python train.py --arch="gmlp" --mlp_ratio=2.67 --subsampling=4 --layers=12 --residual_init="zero_last" --lr=0.0026 --adamw_lr_other_params=0.0022 --warmup_steps=2820
Rows from block 9, named by matrix and row number. Rows with one number belong to one neuron. Each number is 128 + 32 x the weight over its row's rms, rounded and kept within 0 to 255. All counts start at 0. Numbers have three digits each. After the name is the row's rms in percent of the matrix's.
# u: gMLP up (value half) (model.blocks.9.mixer.u.weight, 336x256), inputs 172-255
# v: gMLP up (gate half) (model.blocks.9.mixer.v.weight, 336x256), inputs 172-255
# out: gMLP down (model.blocks.9.mixer.out.weight, 256x336, transposed), outputs 172-255
u.58 076:128179128128128128128128128128128128128098128128060128128128128128128184106128074193095128128128085128128128198203128128128063128128231128128055082128058128063128128128128025128128128128128128218128128128066128128128128128208128163236128036128128076128
v.58 103:128128128128128128128128075019128128128128128128128128128080128128128178128128128128084128198128128128128036128128128128160128128128128128178042032051128128128152114169102128128187189161066128128191128077128128128128128080128128213176128128128128075128
out.58 088:128128128160128128128128128174128183128128108128196128128062128204128128128128193060103128128179128128171128185128194128128087065128128128192128128128128128128128128128128128128128090128128128128128179128128128128128128128128128128128128128128128089128
u.59 101:128128128172128128210128128128094128128107211103128128128128128128208128128073128178201128128128128128128128128128075128069168128128128128128128128128184084128082128128128128128128128128128128128128128128128197128156128073128128085091128128128128128128
v.59 085:128238128128128062128068066128128128128128128128197128060069128128103128128128128128128128128128128190128128210128128128128185128128026128128128128128055179128128128220159081128128128128128128128128095094128128221181128148128128128128128128128128128128
out.59 117:128128128090128128062128128128128128120128128202128128091128128185128128128128196198128084128128128128176128061207128128128128076128052128128197128128070128201087128128128128096128128128161128128128128128211128216194128128128128128128060100128039086141
u.60 116:128085128128128128128128107128181128128128128077128128128128128063078128128128128192128128039128128080128128065128059186163178128128128128128128196207181128128156128128128128128128128085128128128128128128128128128128128082217181206128128210128128150093
v.60 095:128128128081128128229128128128128128128128138128128128128128128128071190128128128177128071059214188128157165078128128128128180128128128128059128128128158094128128235178128128128128147128128128109128128077128128128128128128128173174128128041093128128128
out.60 107:128128128065199128100179128089128096128062250128128128175128128128128128128128128128056128128128155188128128164128173128128128128128128128128128128128095128069172128101173128128076128233174080128166184068128128128128081128128080128128128128128128184191
u.61 109:077128128255128128149128128162095128128128059090182079065186128128128128226092128128128128128100128128128088128111128128175128147128128093128178176098177128128128166128128128128128128062128069128128128128128190128166098128095128128038128128128128128128
v.61 117:128144128128128128128128156128128128128179128082204175085128128217032128128097128199172161171128128128128128128128081088141128128065128128128219193128172128128176128128128128015128128128152128087128160128128128128128128128078157128128072128128128087095
out.61 075:128128128128128128058128128128128128216128128128128102128128128128128128128168186128128128128128128128128128128128077128102175128128178128071128128128128128150128128128060128128177089097128128082128128128128128128071128128154128128128128202128128128128
u.62 089:128128128044128128128128128128128128188128128128128087128128128128128128190128128128128128128128173128226082128128128128128128069128055128128095128128168210168128128128128072128128128056128128128128128051128128070200087128128128128032128109128128084128
v.62 104:128103188128128153189096079128128128128070142128128171078128128128128128128094090128128128128161128128065128084052052128128128128128128159128128128128128153128081128060195109128187128128128128128195128128128128128128128128148067061161225128128128128128
out.62 084:128128060128128128128128074081128128128128128028128128128128128128128108128128022128128106128128128128065128128128128128018128189128178145128080128128157086128128080128128128128049128128128162128128204166128128196128072128037100128128128128128128128128
u.63 097:215128143128128128128128128154128073128111055171128128128128128030128128128128128060067200128153231048128128128065128128128128128128128128047067059044128128128128164128128128128059128128128128128155128128162128173128128153128018196128128097128128128128
v.63 087:177078128128128128128128128128128128232128128128108128128128128102128128128060128031128158128128128098128128128128128128181128128128128210128128128128128128128128128128128128201128157128128128053128128030128128128157128128128128128128139128128089128128
out.63 113:093128128128128166128128198128088086128128128128107128128206128128052128031128128154213139128000128128072128128128056085128164060104128128128128174161128128171128106128165055186087163128128097128158149128128128128186128128128128128048128128128184091128
u.64 085:077128147128128128060128128128143091128172128128128128164128180128128128128128128128128128081028194128159074128128128068128128128128128128128128128128194128128128128093087128128128163128195128128128173128128128128128165128128128128128128128128128128206
v.64 083:072054085128075091128128069191193185128128128128128128128128196189128128128128128177128128128128128128128128093128179164097128128128128159066128128128128180128102094128080128023128128069128182128128128128090128128166176128074128128128128128128208128128
out.64 109:128128128128128084128099128128128128128128128128128128093128128128075128128128128128128128128128128128128128128128168128128128070074128128128128090128205128068128128178128173167128128128188128128073128128079128164128128128128128128128174128128128128079
u.65 092:128086128128128128074114128128165128128128155128128128128128128128112128128128128101128128128128128082128080128128081153154128128128062128128128128128060128128128128197128128128109192128128128128128128128055128128128128128163237064128128128196128028128
v.65 118:128128128128174128098128128128128031202128105128169075077191128128128128128078128128128076128168155128128128128128183069128128143128086128128071068128100128168128128128053128128128128128128128128170049128057128128128128128213099180128128128128166128061
out.65 106:128128128128128128128128128174128128149128055128128025128019171227065128083128128128128069128128128128128128128128194128128190128128189128128128128128128062082128128128128128167128128128128128128128148128128128128128128128128163128166128082128128128128
u.66 096:181128128128073170128128152040128128146085045128054128128166193128128128128160198128128179128128128128200199128128128128128128184128051128153128128064128065128128116128128128174128128128128128128043185128128128173075128128128088128128128195128099112128
v.66 101:167165128128128128048128128128175128149128076128128082128128128128128128128089128128128193128128128128186128128128128128128128128128128128128128072172128128128128046128128128128173128128128128070128068198128128128128128128128128128082128128128085193128
out.66 119:128062174128128128062128128128059128092078093128075128128171128097191128128046166107086128128109073128128186128128177088041128071128128175128075128128128128084128128169198128128187128128128128128169078100128128105181128084128128174056048128128128167128
u.67 103:128128128054128069128128224128128128128184088045128128128128161128128128128128128128180017063128128087128128178128079186128128128083128128128182128128128128178128128016128128165128174128186128151128128128128103084128077181128128128052128156128128128219
v.67 102:128014198128128128128128189176128128128209128128185128055121128128128128128013128084128128128128128128128128139128128128128128128128128128128128062162188128128128128128128128128201128128195128128128128128128128128128090128172052128128128128128057128170
out.67 103:128195128128128206128128052128128128080128168128128061128128128128128128072128128128128128218128230240128128128166128128128128128128128128128128128128128128128128128174128128095128128128128166090180196128128180128128128029128128128128128128128168112128
u.68 100:179128128100128128128128128128128128042128082063103128128128128128128128128128128089128128128128128128128128128128128128128084128093128128128128128128128128128128128128128028229128128128151128128128128128093128128128128025128128128128069128128128128175
v.68 112:128128128128156128128128128128128128184128128128128128066128057128128193128146128128128128128128064128176128076128074128128219128128128128188128128128128128062128191128100219128128155086128128128128128171128128128184123128060128128128128128128128204191
out.68 098:128185128047128128128128065128128169128128128128196128128128060128128128128128128128093050128128073080128128128128128128191177199128128128189108128128098057177075100087128062128128128128128128128128128128128128128128128128095109128128128044128128159128
u.69 109:128128052128128128128128128128128128083128128128128128128128128128162198128101128128128128128039115128128128128092128128110128128072210128128128128128153128073061128128128060128128128128065128184128128128128193128128128128128170128044128092128128128128
v.69 101:128128128247128061128065128128104079128146128128128214128100128128128128128128128128128128128210128128128128169186173128167128166128128128128128128128128166086053091128128128128128128128128128128128128128128128128194128128169177128098128128128217188202
out.69 093:128057128128128188128128156054128075214128128128128128178189026186128128128128128161128128084128128076128128184128128128192223128128067128128128128128128095210128128128128254066128128083128128128128161164188175049128128128128128072072128128128128185128
u.70 113:093111128148128128231078128188080108128128128128086128128128172128190079128128128128128128128128128128128128058128128165128128128056128040128064128128128128027175053128128128083186106128128128128106128128128180128128128128128128128158095128128128128104
v.70 101:102104084128187128086043082128128128079128128128063128128128128128128039128128128128128128158128128128128128128170051128090128128174105128077058128128128128128156073128128128128181078128128128128087102128090128091128128128178128111168058128128128128058
out.70 100:128128128212128128128145170128032173093128128212128072128128128103128111128207128086128128128128128155092128128206165128128151128128076128128128231128128166163172128128128128128128076178128064058085128000128128128128128103077128128096128180128209102084
u.71 102:128212128128128128128128128128128128128128128128128194128103128128170152097186128128128128077049128128078128173128164175128128128128128070128090128128056201128071076164061194128059128226128210149128128128128101128128128128128067079128128128190128128128
v.71 096:188128128193128078128128183099128128128128128128055093051128128128128084128128128128128128128225128128128128074045128128128128128128128128167128128128128128128165103128128128128128128128128128128128210128087149128225066128128128128128128194052091128128
out.71 110:094091128224202128128128128082141128057128128072075097128101128128128128007128128128161128128128128128098063167128109128128083128178128128128128128155041168099128128128145128128147128128128128061128128128128193128128128128128128138231087067128128128128
u.72 082:128128128128128128128128128199142069128128128128128066128128128128175128128238094128128128128128128128128128222085128128026128128128167128128128128167054128128128128128228167128128064128128086128128185128128042050128128128188180224128128128122207128128
v.72 108:128180128158128183128186128128037128128066128128128128128128128128102128168170128128128128128128178091063079128128021199073128128190128128128000128128206128167164128102128128179128128128128091087128128128128159128128128128111128128128128128188128128128
out.72 090:128174158128128128128128128128128073197177086128128128128169128085128128128128128128128011128128128128128128049128082249178128128128128159128128128128128128128128209128128128128224128128174128128102128128220128177192128166062128076128185128128128128128
u.73 100:162128128097047142045128128128141197193128178067214128096128128128100197191128128128183128128128128128128128128086086128128128128156128128128159172128161128069128094128128128128150180074086094128128128128128175128128128128128128244128128128128188128128
v.73 096:128185084128201180128128128113128128178128176189128101128128128154128128128128128078128128128128128071128213128128128052128128128128128073128128172085128052128128080128128128128128128128128177153128128128128128128058128111128128158128073128128128128128
out.73 101:128204199128128128110128128067089128128128128128128128064128064128077128128080128128128128128128128128128078167179128128128100094089128128128128128128128128128128056128128128128128196128128128128128191128110099128042057128128128128196128128194128128128
u.74 102:074128128128067128128049128128128128128128128128151102128128128128128128128128128145128128128128058201128128128128128211128128128239128128128128128128128128067128128128128128128128138128158203128085128128033128199128128128181128051128083128128128128128
v.74 094:128205128128128128128128128076128105128128128128128128044128167205128128128128065128128081128105128128049128128181187068174208183128128128128128128197128128128128069157128128128128128128128128066170128092128079190128128128176086182128164128128128128128
out.74 098:128128195171209128128094128128128128128128128095128128128128128068128128128128063128128128180128128073128128080075128128012128128128128078216128128202085172128128128178128128058128128128093128042090082050128128128128128128128128128205128077065128192089
u.75 086:128128128128128055128128128153107128128128128111128128128128128128063128128128165190128128128172128128128074103128128128128128179128128128128166128128069128128193075128128233128128128128128128128128061036059089128080128128128168128213128128128041128019
v.75 107:128128128167174128128128128128128128128128128128205128074128128081128204128128128210164128191128128158128128128128128128128128128128128188128214128079128097128128128087028201128128169128128128128060128069128161128128128128160128128128128128095128128128
out.75 104:128128032150128177128128128128163066128128128128165128128128043128201079128128177128096128190204090128128128166128128128128128095084128128128072128128128188128128174128128128128128180098128155128128128161191080128128128093175221128128203199080128128189
u.76 117:128165128191128128160128088128128128161128071156128180128128128128188128128128128197050079128128128093047153128128128128128128128128128170128058128128190128128062128049128128128128128128128154128073128078128192128128128085072128128128128128075128095128
v.76 109:128128128192128128103128128069128199128128128128128174082106128128160128128128128128085102128041128128187128128128128128128128128128128128128072161128211128128128087128128128128128128193128128164128160072159255128152128128128128128079128128063128063159
out.76 109:128128161128128128128196128128128128128048051128128128079085128128182128128059173128155183128069128128128128128128128172128099170181170128195186128171128210128128128128128128091128219128128074128128128091083128162128128155128110128042085128128128128128
u.77 100:080128218147128128202128165128051128128251078128091049128128128128128128128128128128128128040219128156128128128079128128128128087128053097128128128128128128096128190023082128128093102128167128128171128128128128128128128128128128128128079128215156079128
v.77 096:128128128035170128142128128128128090128128098087128052128128128128051194174095104128128211128174128128128037128128084128128106128128128174081154128255128128198128078128083128176128128128128189128128128128189128128128084051128128128128128087128128128128
out.77 090:222171128128128128128128128128128128128209128128128128128128128128128255128200128128128128128201167128128128128128128128100200128128128128128128128208106128128128128128128128128128076170171128128128194161128074097178128145128128055049128128128128128128
u.78 098:128128128128128128128062128128232128128128128050100128128198128230128128128128128104128128128128128128128128164128202128128128184128181128128128128128128128128128128128128128128128128128128158175128202128128052128194128128128128128128128087128128128128
v.78 082:128128128128096128128044128128128057128128047128128128128128128100171128128128128128128128128128091070185128051128128128128128128053161128192128054181105193128104128128128128128040128202128128128128128198184128128128191128040128128128128128128128128128
out.78 104:095084079128128128201169128128128128128128128128221081196181078200128199128128128128128128182071128128128100128128128128128128128128128215128128071059128107186081128128128128128128128128186101128128128064128128128128165128198128128128128128128128249128
u.79 124:128128128128128128184067128128128190071128072128128128128128128106128128128159128190196128084128210146178128182183099128214181176128128128139173128128186128128128147128094128050128128128128128128128207128152128128128128128128128128103147090106128183128
v.79 120:128128128128096077080128074128128128164103090128128161128180128128191128128128128142162167128149128128128128077128086061128128106128128128250128128128175066128128128053128158128128155198128128128128128128128128128128128128128128168128128128128128143145
out.79 122:128154128128182128095128151128128128128100173128128128128128199071128189128128128079194128128128162128128128097187128064128082075070128139183178196116072128128128128170176128128083173128128071128048128176203100128128128128079128072128128055128170057128
u.80 096:128128101128165128146185128128128128074128154173068128128128128128174128160128128091128128079128128128128179128128128150128128128128128128128128088086128128128128128207128128128128128128099227128178071128158165223128128128128128128064128171128045128128
v.80 113:103128128158128181128080160128063066128128128128128172128188128128154128128128190057203168128128128128128128128081128128128128128128128072128128116128087188078128152128100128167128128128177156151128170128128128128128128128128208055197128114164128054153
out.80 093:098200128128128128128156128170128071128128128128128128128128081128079024128128128128128128128128128128128203128128128071128081128128031128077128094031128128128115128128128128136088181128128201213062184177128182128128182128128128128128128073212103097128
u.81 083:038128162128128128128128128161128128128128128128128027128128128128150128128128174128128128128065128128085128128128128128166128128079059128128128128128082128174128128128098128184128128128128128128055050128128157128086204128128182076128128128128128128128
v.81 094:128128128128062128128090128128128165128128128128128070128128229128128128128157128048128128128128128106128128128128128202128128097128056071089110128128128103162128084186128128128128128128128128128128128128128218128128128128128128128128128182128128180128
out.81 097:128196081128128090175128128128080128128128128128078128128128090128078154214128128128128128128128059128128017057128128128128128128128128080029201128128128128128128128202128128128128128128128128174128128128196128128128083128128072128128128158128128128128
u.82 088:128128128083128091128218097062029128128128054128128215069128128185128128128069128128176035128128128128106128128128062128128128128114128128072128076128128128128128128128128200128128025128128179128128128128128099128128128128128215128128128128128128083128
v.82 105:128128075037128128128128128128128128128128128128191075074128128128128174128128128128128128081128128128128096085196128179128128110159128128128128128187128128128065128128128128128206019128182128080128107128128128065128128128128209206235128046128128128128
out.82 085:192188128179128239128061128128128128128128128128128128128128128053128128180167128204128128128128175163128041128128128128128165128128083128128128171128128128128075101128128054128128128128128128128128128128128128102128059175128208128128128128128128128069
u.83 111:128185128128128128128163161034128172156037128128128128165128173128128175128072128128128128087079128128061128128128128128128128128128128089128128155174201128215153128128128063128128128128128128149128070128196128147143128128055128128162207128128128128128
v.83 109:036128128128167184128128128174075117128128128160128128128061128109197128128128178117128128128128128128074164128213128128128169128128128128073128162128128128128128128128228021128128128079050171128049128128177128128128128128175128180128128128128044128128
out.83 092:128128060128128128128158128128128128128214128128128090010128128128128128128128128128216128128128128097128128128128078128128128128128128128128128128128128128128128128128128128072128128089199128128128128128128128128213128071128158069128128128128128082075
u.84 096:128086128128184098128128128128128128153128128128128128119128128128128128128128128187128163128128191128128128128128128192128128128128128128128128128128128128128128185128128128128171128128128188128195233128128128128128128128114070128175128128128128180128
v.84 092:128128128128128128099158128128081067128184128128128061128032128128128128128162217245179145213128128047077072128128066128128128076169128128128128128128190081128128093128128128128128128128128128128128128082128128128128157128128128128128128128128222128128
out.84 100:128128128128128174195157070069128128196149128128128128156061095180128081128155128128055128199128128128128053128128128128128192191128128128128098128128215103061128128128128128128128128128128128128089128128128128178128224128128128179128128111065128128128
u.85 112:128084060128230128128161128098128128128162128165128128057128128128167107174128183203128073128082128128085128128128128128163091128128027128128128081156128128128128128192128042128146128128128128128128128128128128128128066215128057128168175128128128128078
v.85 089:128128083128128175128128128245128128086128128128128128128171128128128128002128128128128063128160128128128175128128128128245128128128128128128128060128186098128128128078128128176128128192090231056128089162059128128128128128128128128128199166104128195128
out.85 110:014128084052128128128128128128128091128104128146128128096205128128128128154128128128128179128128097094128128203128128226128128146128128128128128128077128084070219082128189180128128220128128085128181188128181147128227128128128128080128128128128067178128
u.86 080:128128128128128128074128128128128128128128128128128128128128174171128128128128128128128128128059128128128128128128128128128128128128148187128193128177128161175128128128161128128071128128128192128128128128128128128128128128128128128128128128077128128174
v.86 111:047128128128128162099128128071128128128128128128128128205193166073128066128128046201128128128128128128059051154128128107128181128128128128128128040030128128128128033128128128128098128128128049128174128128128128159173128128111051206128145128101201128128
out.86 106:128104128123113128128180128128128155174128128128014128128128128050114128128128128083128128128128159175072128190128128253083128128128128052128128128118128128128128128128128089128128035157255098128185128128128165128128128128207128128128128233128128035128
u.87 104:128128128128201175080128208128060151128168066128176097078128128128218128093128128128128128029128128128128154055128128128128091255128128089128226128128128072128128170128128128128128128128128128128128128128128128060128128128128128128128077067128128128186
v.87 107:094128128163128173128096128128128128128194063037128128128128072128128197068128128128128128186128128128079128128128128128087128128170070128128149128128174183128128216128128128191128128128186128128128128128128058128128128160128128189128128128128178128128
out.87 085:128128128128128128128157159128128128076128097128128128128128128162128073128128128094128128162176196152128128128128128128128060128128128128128128128043128128128128128128128186128196128128128128086128128128128128071128159074128087185128150128128128174128
u.88 114:128174177128128128128147128128128192128128166195128128128128128074088146058176080169128128128075128128184128099128168128217182128128079128128106090128128128128219128128147128175068128128128128128128128128159128171128128128093170128128128161128091128163
v.88 092:128128128246246128128128190128128128128174128128128128128128128128128128194128147095072067128128128128214128128128128128128128128101128040128128128161113128128128128128128128128128069128234128128053064128186173128194062128128186128128128128163128128091
out.88 089:079128128128128128189183128128128128128128128095128159069185195128128128128128128128128128155128128207157128128128128128128128128128128128128128128128128128024128128203128194128104128128128128128128195128128053128128090128128128128128128128128128228128
u.89 100:128128128128174128128128128128128128116128128128128128128128128097156128128128128128128128105128128177128160128128070197151128128056128191128128201169128128128128128128092128128128128128128128128128128185128128128085128128128128128128185008128086181128
v.89 099:128056128088220128128128128128128128128128128128128128128128128128225153128128128128157128128128176128128128188197128128128128189155128128128128128128128192128128128128128099128128044091195085128226128128128044128128002128128128128128178128128128238128
out.89 115:128128086128128163128052069128172128128128128128147128128128208128128128183173128128128128128128128128078100128128152128100059128128128128128128025128054128128128128128182128128128128201128128077163169149106128128164128128099128080088128128128128128147
u.90 092:065128128050055128065128181128170068128128128128081128170128081181128128128128128128162128128128128128128128128128128128128128128128128128128128128128128128032128078128190128128181128128128128197128128072128057128128128128128161128128173128128128088128
v.90 091:128128128128195128128128090128215062183128128128128215128073128128128128128187128128128128128128128171163065128128128179128104128128128128184167158128128128128176066128128128128128064128117128128128128128128128128128128128058128128063128128128128128128
out.90 084:128128128128128178041128060128165128158128174128128054128128128128128128128100160128128128128111128170128086210128128128128128128159202183092128128128128128128128128128184128028128215128128128128168040128128128033128181128128064051128128128128128128128
u.91 100:057153128128082128181128128189128128128128128128075029128128128128128160128180128128128128128128128106128178128128010128128102128092128202172070128128128180179128128128128063128128128128128084128128128128128200128091070128128128167128128128076128044051
v.91 091:128128128128067081128128063128128128128128128128128128128128165128128128189128128128109128070083162128208128128174163128149128090128128128204170128166128128128128096002128128128128128211128128128128128128128128075075095067128151128188128050128149043128
out.91 114:128128128128066128128113128128128088128128128099163128128128084128108128128128166128128128128128181041064128128172178038128090095084128090128128128128128128128128128109128179128128128128128128088128128104128128084128075128128193088128128128128128072128
u.92 101:076128128128128128159128128128128128128128128128178128128128128128128128174128128128093181128096128128128128128128128128128128128153074106191128128128128070128128003128128128090078128181128128128128128128128178156059128128069128128128128173158128224128
v.92 102:128128128061128180128128128128128128188128128128128128128128128179128128128128128128128128128045128128128081128128128128164216128128128128128046128187104128128128128175128128128043168128068128128167128151128128128128128128128220101128128128128159178128
out.92 117:128197128128173128128172128128206128128128128128128128128128100107128128128057128159128167128128212082128128128166084128128128128087226128128128084128128091128128128128167128128128079128141128094196128128166106128128072128164128128128164128128170128128
u.93 104:128128189128128105128128128128128196128128128128128128128128128128210128128128207067128128128128128128128021235060128128191128094128092128128128186158066128128128089156128128128098128128128128128128187054128180128128054128128128099146197128128150128128
v.93 089:128102128128128128128128128102128074076128187128128128128128128128035105019128128128128099128128128128086196167128065128128128128128081128091128128128128231128128128128050128128128095128128128128128128128185128128128128128085188128128128128128128128128
out.93 100:128128128176128240128128172128128128128128128128128068128128128128128128202078128128128128183128128128128167206128197128222128226128128106180128128128128128128128128067186128128128128128208128128100160128085128203128128128128128128207078128128075066128
u.94 085:128000128084128166156128075128128128128128128128096128180128128128020081128041206110128128128128128128128152128128128128128128128128192128128128063128128128128128128128128128128053128128128128128178088128080128128107128128208128188128128128128096085128
v.94 105:128188128128203128128098128128066128096128169128128128128128128128061128128073128128046128128028190064128128128128109128128251034093128128128128083206197128128128128128044190128128172173128128128128128128128070069128128128128128128128220053128128172162
out.94 102:128182128173085167128128165128011128170128128128171128115084176184128128062197161128128128174096128128206128128128128128128128128128051128167128128128128128128128128128128128128165128128048060128098128113128161128128128128128192128128206128128128128128
u.95 106:156194128128068128128128128151128128128092128128128128128128128084209128185254128194184128128128054072128071128128094128128128097089167073128128128128128052128128128128224128128128128128128169128128200128128128128155128145185128128215128056128169128090
v.95 100:128128115043128155128128128187128078178070128205023162080128077143128128128128073141082128169181102073180128128128128128192164128128128128165128128128194128128128128128128190128177128128063128128075188220128128128128128128128068128180128128128128128193
out.95 101:080085128128128128128128128128128128174128128197128128128128128128128128128128128080128055128221128128128128128128128128128088090162176128128128128128128128174061128072128128128128128157128151128128060128128128128128128128014062128066128128222087128128
u.96 092:216128128182048128128128128128088128128128128128128128128128128128172128128192128128177056128128128128128162128128095128128080128128128128171128128128128128128128128128128128128128128174182043128128128191128128179128128203128128192128164128128128128128
v.96 091:062171128128128128246128128128128163128128182189128128080128103105128106128128067128211085128128100198128128128093128128128128128098128128208064128128128158009172128144081128128185128128128128128190165128083128128093128172128164128128128128037097128128
out.96 098:166128128128154128171128128095128043128128085128039092128128128128128128128074166128128128128128128128128128128151128128128192153128128074128128081128128199162190052155128204128128128044128128128128128128064128080128085068094128128128128214128128128128
u.97 079:060128058128128128128128151128041128128076128043128128128211128128128128128128128128128128128148128128128128128145128163128047128128128128128128128128128047184128103128128128220049089128059128128128128066128128128128174009148128067128128128171128128128
v.97 109:128128128128166128128128128077128128146081064151076128163092128128107128128128128128128128128128128128128128162128128128128128084128173128128128152128128128128128160128085128161190128192128128128128128128128128128128128128064128105045128128128128128204
out.97 090:128128024171128128128128059128128186128128074128128128128128185128128128128128128128128198128128128128102128076128128128206128128194128128128128202220128128128128128128128079128178128128128171128175128128071128070128128128128068128128128065070128128088
u.98 098:128128128128128055048128181128128071128128024128128055078128079128128096156128128177128128128128128128128128159045128077111128128066166128128128128128128128207128128128128128128128128110180128128128128128128093128128128229128180128128128128128128208152
v.98 110:170128128128128128128128169128128128128128128172128128128128057128128077077128128128128128080128128128128183091100128128128068128128153128128128128163128080060128061128128128128128128128128128128128173161233128128128128128128128128128128128128048128128
out.98 092:128128128167181128212191128088073128128128211128128169128128128128128128128128160077128128128128128128158190075180163059066128155128089128128104128128128128128197128128128128128128104128128128128176128198128184128128128128128036172128089128128128128035
u.99 092:128182128128228128097128078048087128128208128128174128040128199128074128128128128128164128172073074128128128128128154128128159128156128128190128128128128128128128128180128128159128128128128128128128128128076128128128128128128071067178128128072067128128
v.99 116:128128128128205169128128128128128079128128128128128087128128128099180128128128128187128069172128066128128153128104128116128226128155128141128128128128128128128128128128095128128148128128128087128083081128128128128128078047128087185085128128083128210128
out.99 078:128128128128128128229128128197014128128128128128056128128128128128128128128128128128128128163128128128128128128128128128128128128128128128128168128074128128128128128085128167128128222128128128128128128032191128128095128059128128181059056128081128128128
u.100 096:170128128128128067128128128128128174079116143059128186098083128128095194128128128241128076128066195128200128128128128070128128128128076085067128128047128128128128072041185128128128128128128128128128128128128128128128128022128092103128128128100128128199
v.100 091:128128128128128128128128128128128128128122071128128128128128128128128128128163036128128128128128128128218128229128128128128128167128187128128151128128178128128128128128128128128128128128128128128233128128042128056128128128079088171061128206162128128128
out.100 111:128128128128128128128128223128096128128128128185174128128128128093191157128128128044181128128169128155128051160062128128128167128128184128128128173128088128128128128128128128128075128128044128128128128128041128180128182183128128076128150128204128128079
u.101 093:128064128128128090128128128054128128202128128128074200128128128211128053171128128128090128128027128206128128128128128128059128128128128128128128128128128128128128128128128085128128128077128074128128046128128128128147128128128128128128128128047128128093
v.101 104:128128128128128128171128188087128128128090128128128128128128128128128068219128049128128128106128128157128082183128157128128128128128047078128128128146128128128195128115128128128128211128128077169128080160128128128155128128128188128128215205128052202048
out.101 111:128128156128165128128128128128128128128128092128128128128128128128017128106128128093128128128128128128128096187128128128128128128128128128177164083128128128150176083128128128128199128128184128128202128128157128128128165128059186128128171096128128128128
u.102 093:128170128056227128128163046128128128161128128128128209128128128128128128128128128128189128157128128128204170128128128128128128092034165128128128128128128128128128128128033128200128128128128128128183168128128128128128075128128148128128128128183128128128
v.102 105:128128171128128094128128173097128095128159186128128128128093096128128128128180176049128200128128128128128088128075091128128157128128208055128128128128180128154128128128128128128217128128128128128128128128089128128128128128089128128128094128128169038128
out.102 097:128170128159128128128128204128220055128128192128128092128128128128128076128128128128128128128128128101128061128163128082097181128128128128128053128128187128100128190128128128128191128128128128128128059128128174070128070128128093212128128128128128082085
u.103 099:194115128071102128084093053163072076201128128128092128105128128128114187102128128210128088128128128128128128128037128128128128128128162128128128091098128063128128128174128128219128128128128128191128128128128174128128128128128094128128093063128128092128
v.103 081:128128128128128128181173128211057128061105128128128128128128128079046128128128128080128128128068128128128128070128128095128128180128128052148128128128128037128128174128128128128160128128128128128101161056128203128128128087128128128128128178128128080174
out.103 069:128128128176192083128184173072000128086171128128128128128128128128128128128128128128128128056128128080128190058128128128128128128014128070128128128128128128060128128128128128128128177197198128128128128128128128128128189089128169128128128203128186128128
u.104 122:157098128128132091187128128128128128153128128128053128048128128194121128156049128102128128128128181128167157128080128128128194200128029128128142128128128128128185128128078128128108128128128083178128154198165118128128174128128102128128183128096128128128
v.104 101:128128128128081180128086073128165170128128128128061128128128128128128075128128111128128054163128071128159128128128128062128128128128059128164128128081128117128205128174128128128164128190128128072100128128057128128128171128128042128128128128128128128128
out.104 099:128128095061128194050128128128128128176095128128128128128128128128210128128128128128128128128186169086178128051163128192128128128128081128128128128128128073128095069128128128128059128128128128128128128128196066128128092128128083128128174128128200174128
u.105 105:128128128103128128193128128128128128090128093128128128179128199066128128128128128128062128128045128128156128037076128128128128128128128128128046100128128128192165090128128128128128078128217107128128128128128128128128128128072074128169128128128128128128
v.105 112:128166128101165128060128183128128128128128128128147128192128128128128128128128128128077128085034099128159128071128194128128128082085197128128128128068128128128190128128158128128128066128128128212089128177128128128173077128089067128128167128128128128163
out.105 085:128128128128045128034128023128128053087173128089128128090128179128128128057128178128128176128128128035128128128128128128128128079128128128128128128149043061128128187163128068031128176128128151157128167159128128128128197062066128163107128128128128128128
u.106 107:128128128128128214168128128128074062128081078128128128128128128128052128128128219128128128128128128128128128128159128128128065128090128128128071128128128128128064128128128128128068128128188128128128169039128052128128128128101128128128128200080128164066
v.106 096:128093038128128128128128128175128128128128077128128128128128128128173082128128128049128128128128128128128128128128232128128128128169196128195128128128090128128192128128128177128128128128086128049128128128128128099128128148180128128128128128128128128128
out.106 113:128128128128128128128128128128055180128169128128128128128128128128128128108128179204128128128128084128128128128181198198108128188128128128128128128159203128128087128128183065128128128128128207128128128128128128128128128128106128128178085147052128079128
u.107 099:087066184128128182128128128128128128128128128128128128128128128128128128128128079063128128128178128128128128128189128128128175128128128128128057128128128128057128176202054128080152128203128194182065128182128128193152128128050083128161128128128128128077
v.107 107:172128128128128092128128084128128128128128128128128207000089128128128191128128128128054173170182128128128171203128128128148128128128033128030128128128128171128128040128128128080128128208128128128128172128180110128128128128128128192153128128180128128128
out.107 098:128128161128108128128128128128128209128128055128128128128128128128128193128128128198128086128213175128185128169128068128128058092128084063091128128089128128128128128128128128128128128128128068128128128128128128086232078128160128128086128128128128128128
u.108 098:128128128036128085128046128128128199128128057128128128128180168128206062128128113083128192128128128128128128128075128159173128128128248128183128128128128128188069128073128128128128128128128128128128128128092047128128128203172128082128128128164128128128
v.108 099:128070128128128080128000196069091128128128161128128128128128128097128128128128128128202128070173128128128128189128221128128060128128128052128214128057128165039128128128186088128128128058066128128168071128057128225128128128128156128128128099053128159128
out.108 095:128154128128128128128057128209128128128063128128128128205167128166128128128128128043128087128128128128128128128139161128128128128128128128043128128047128150077128128128102128128128128128128128128128128128128128128128162128128104128128128128128128128030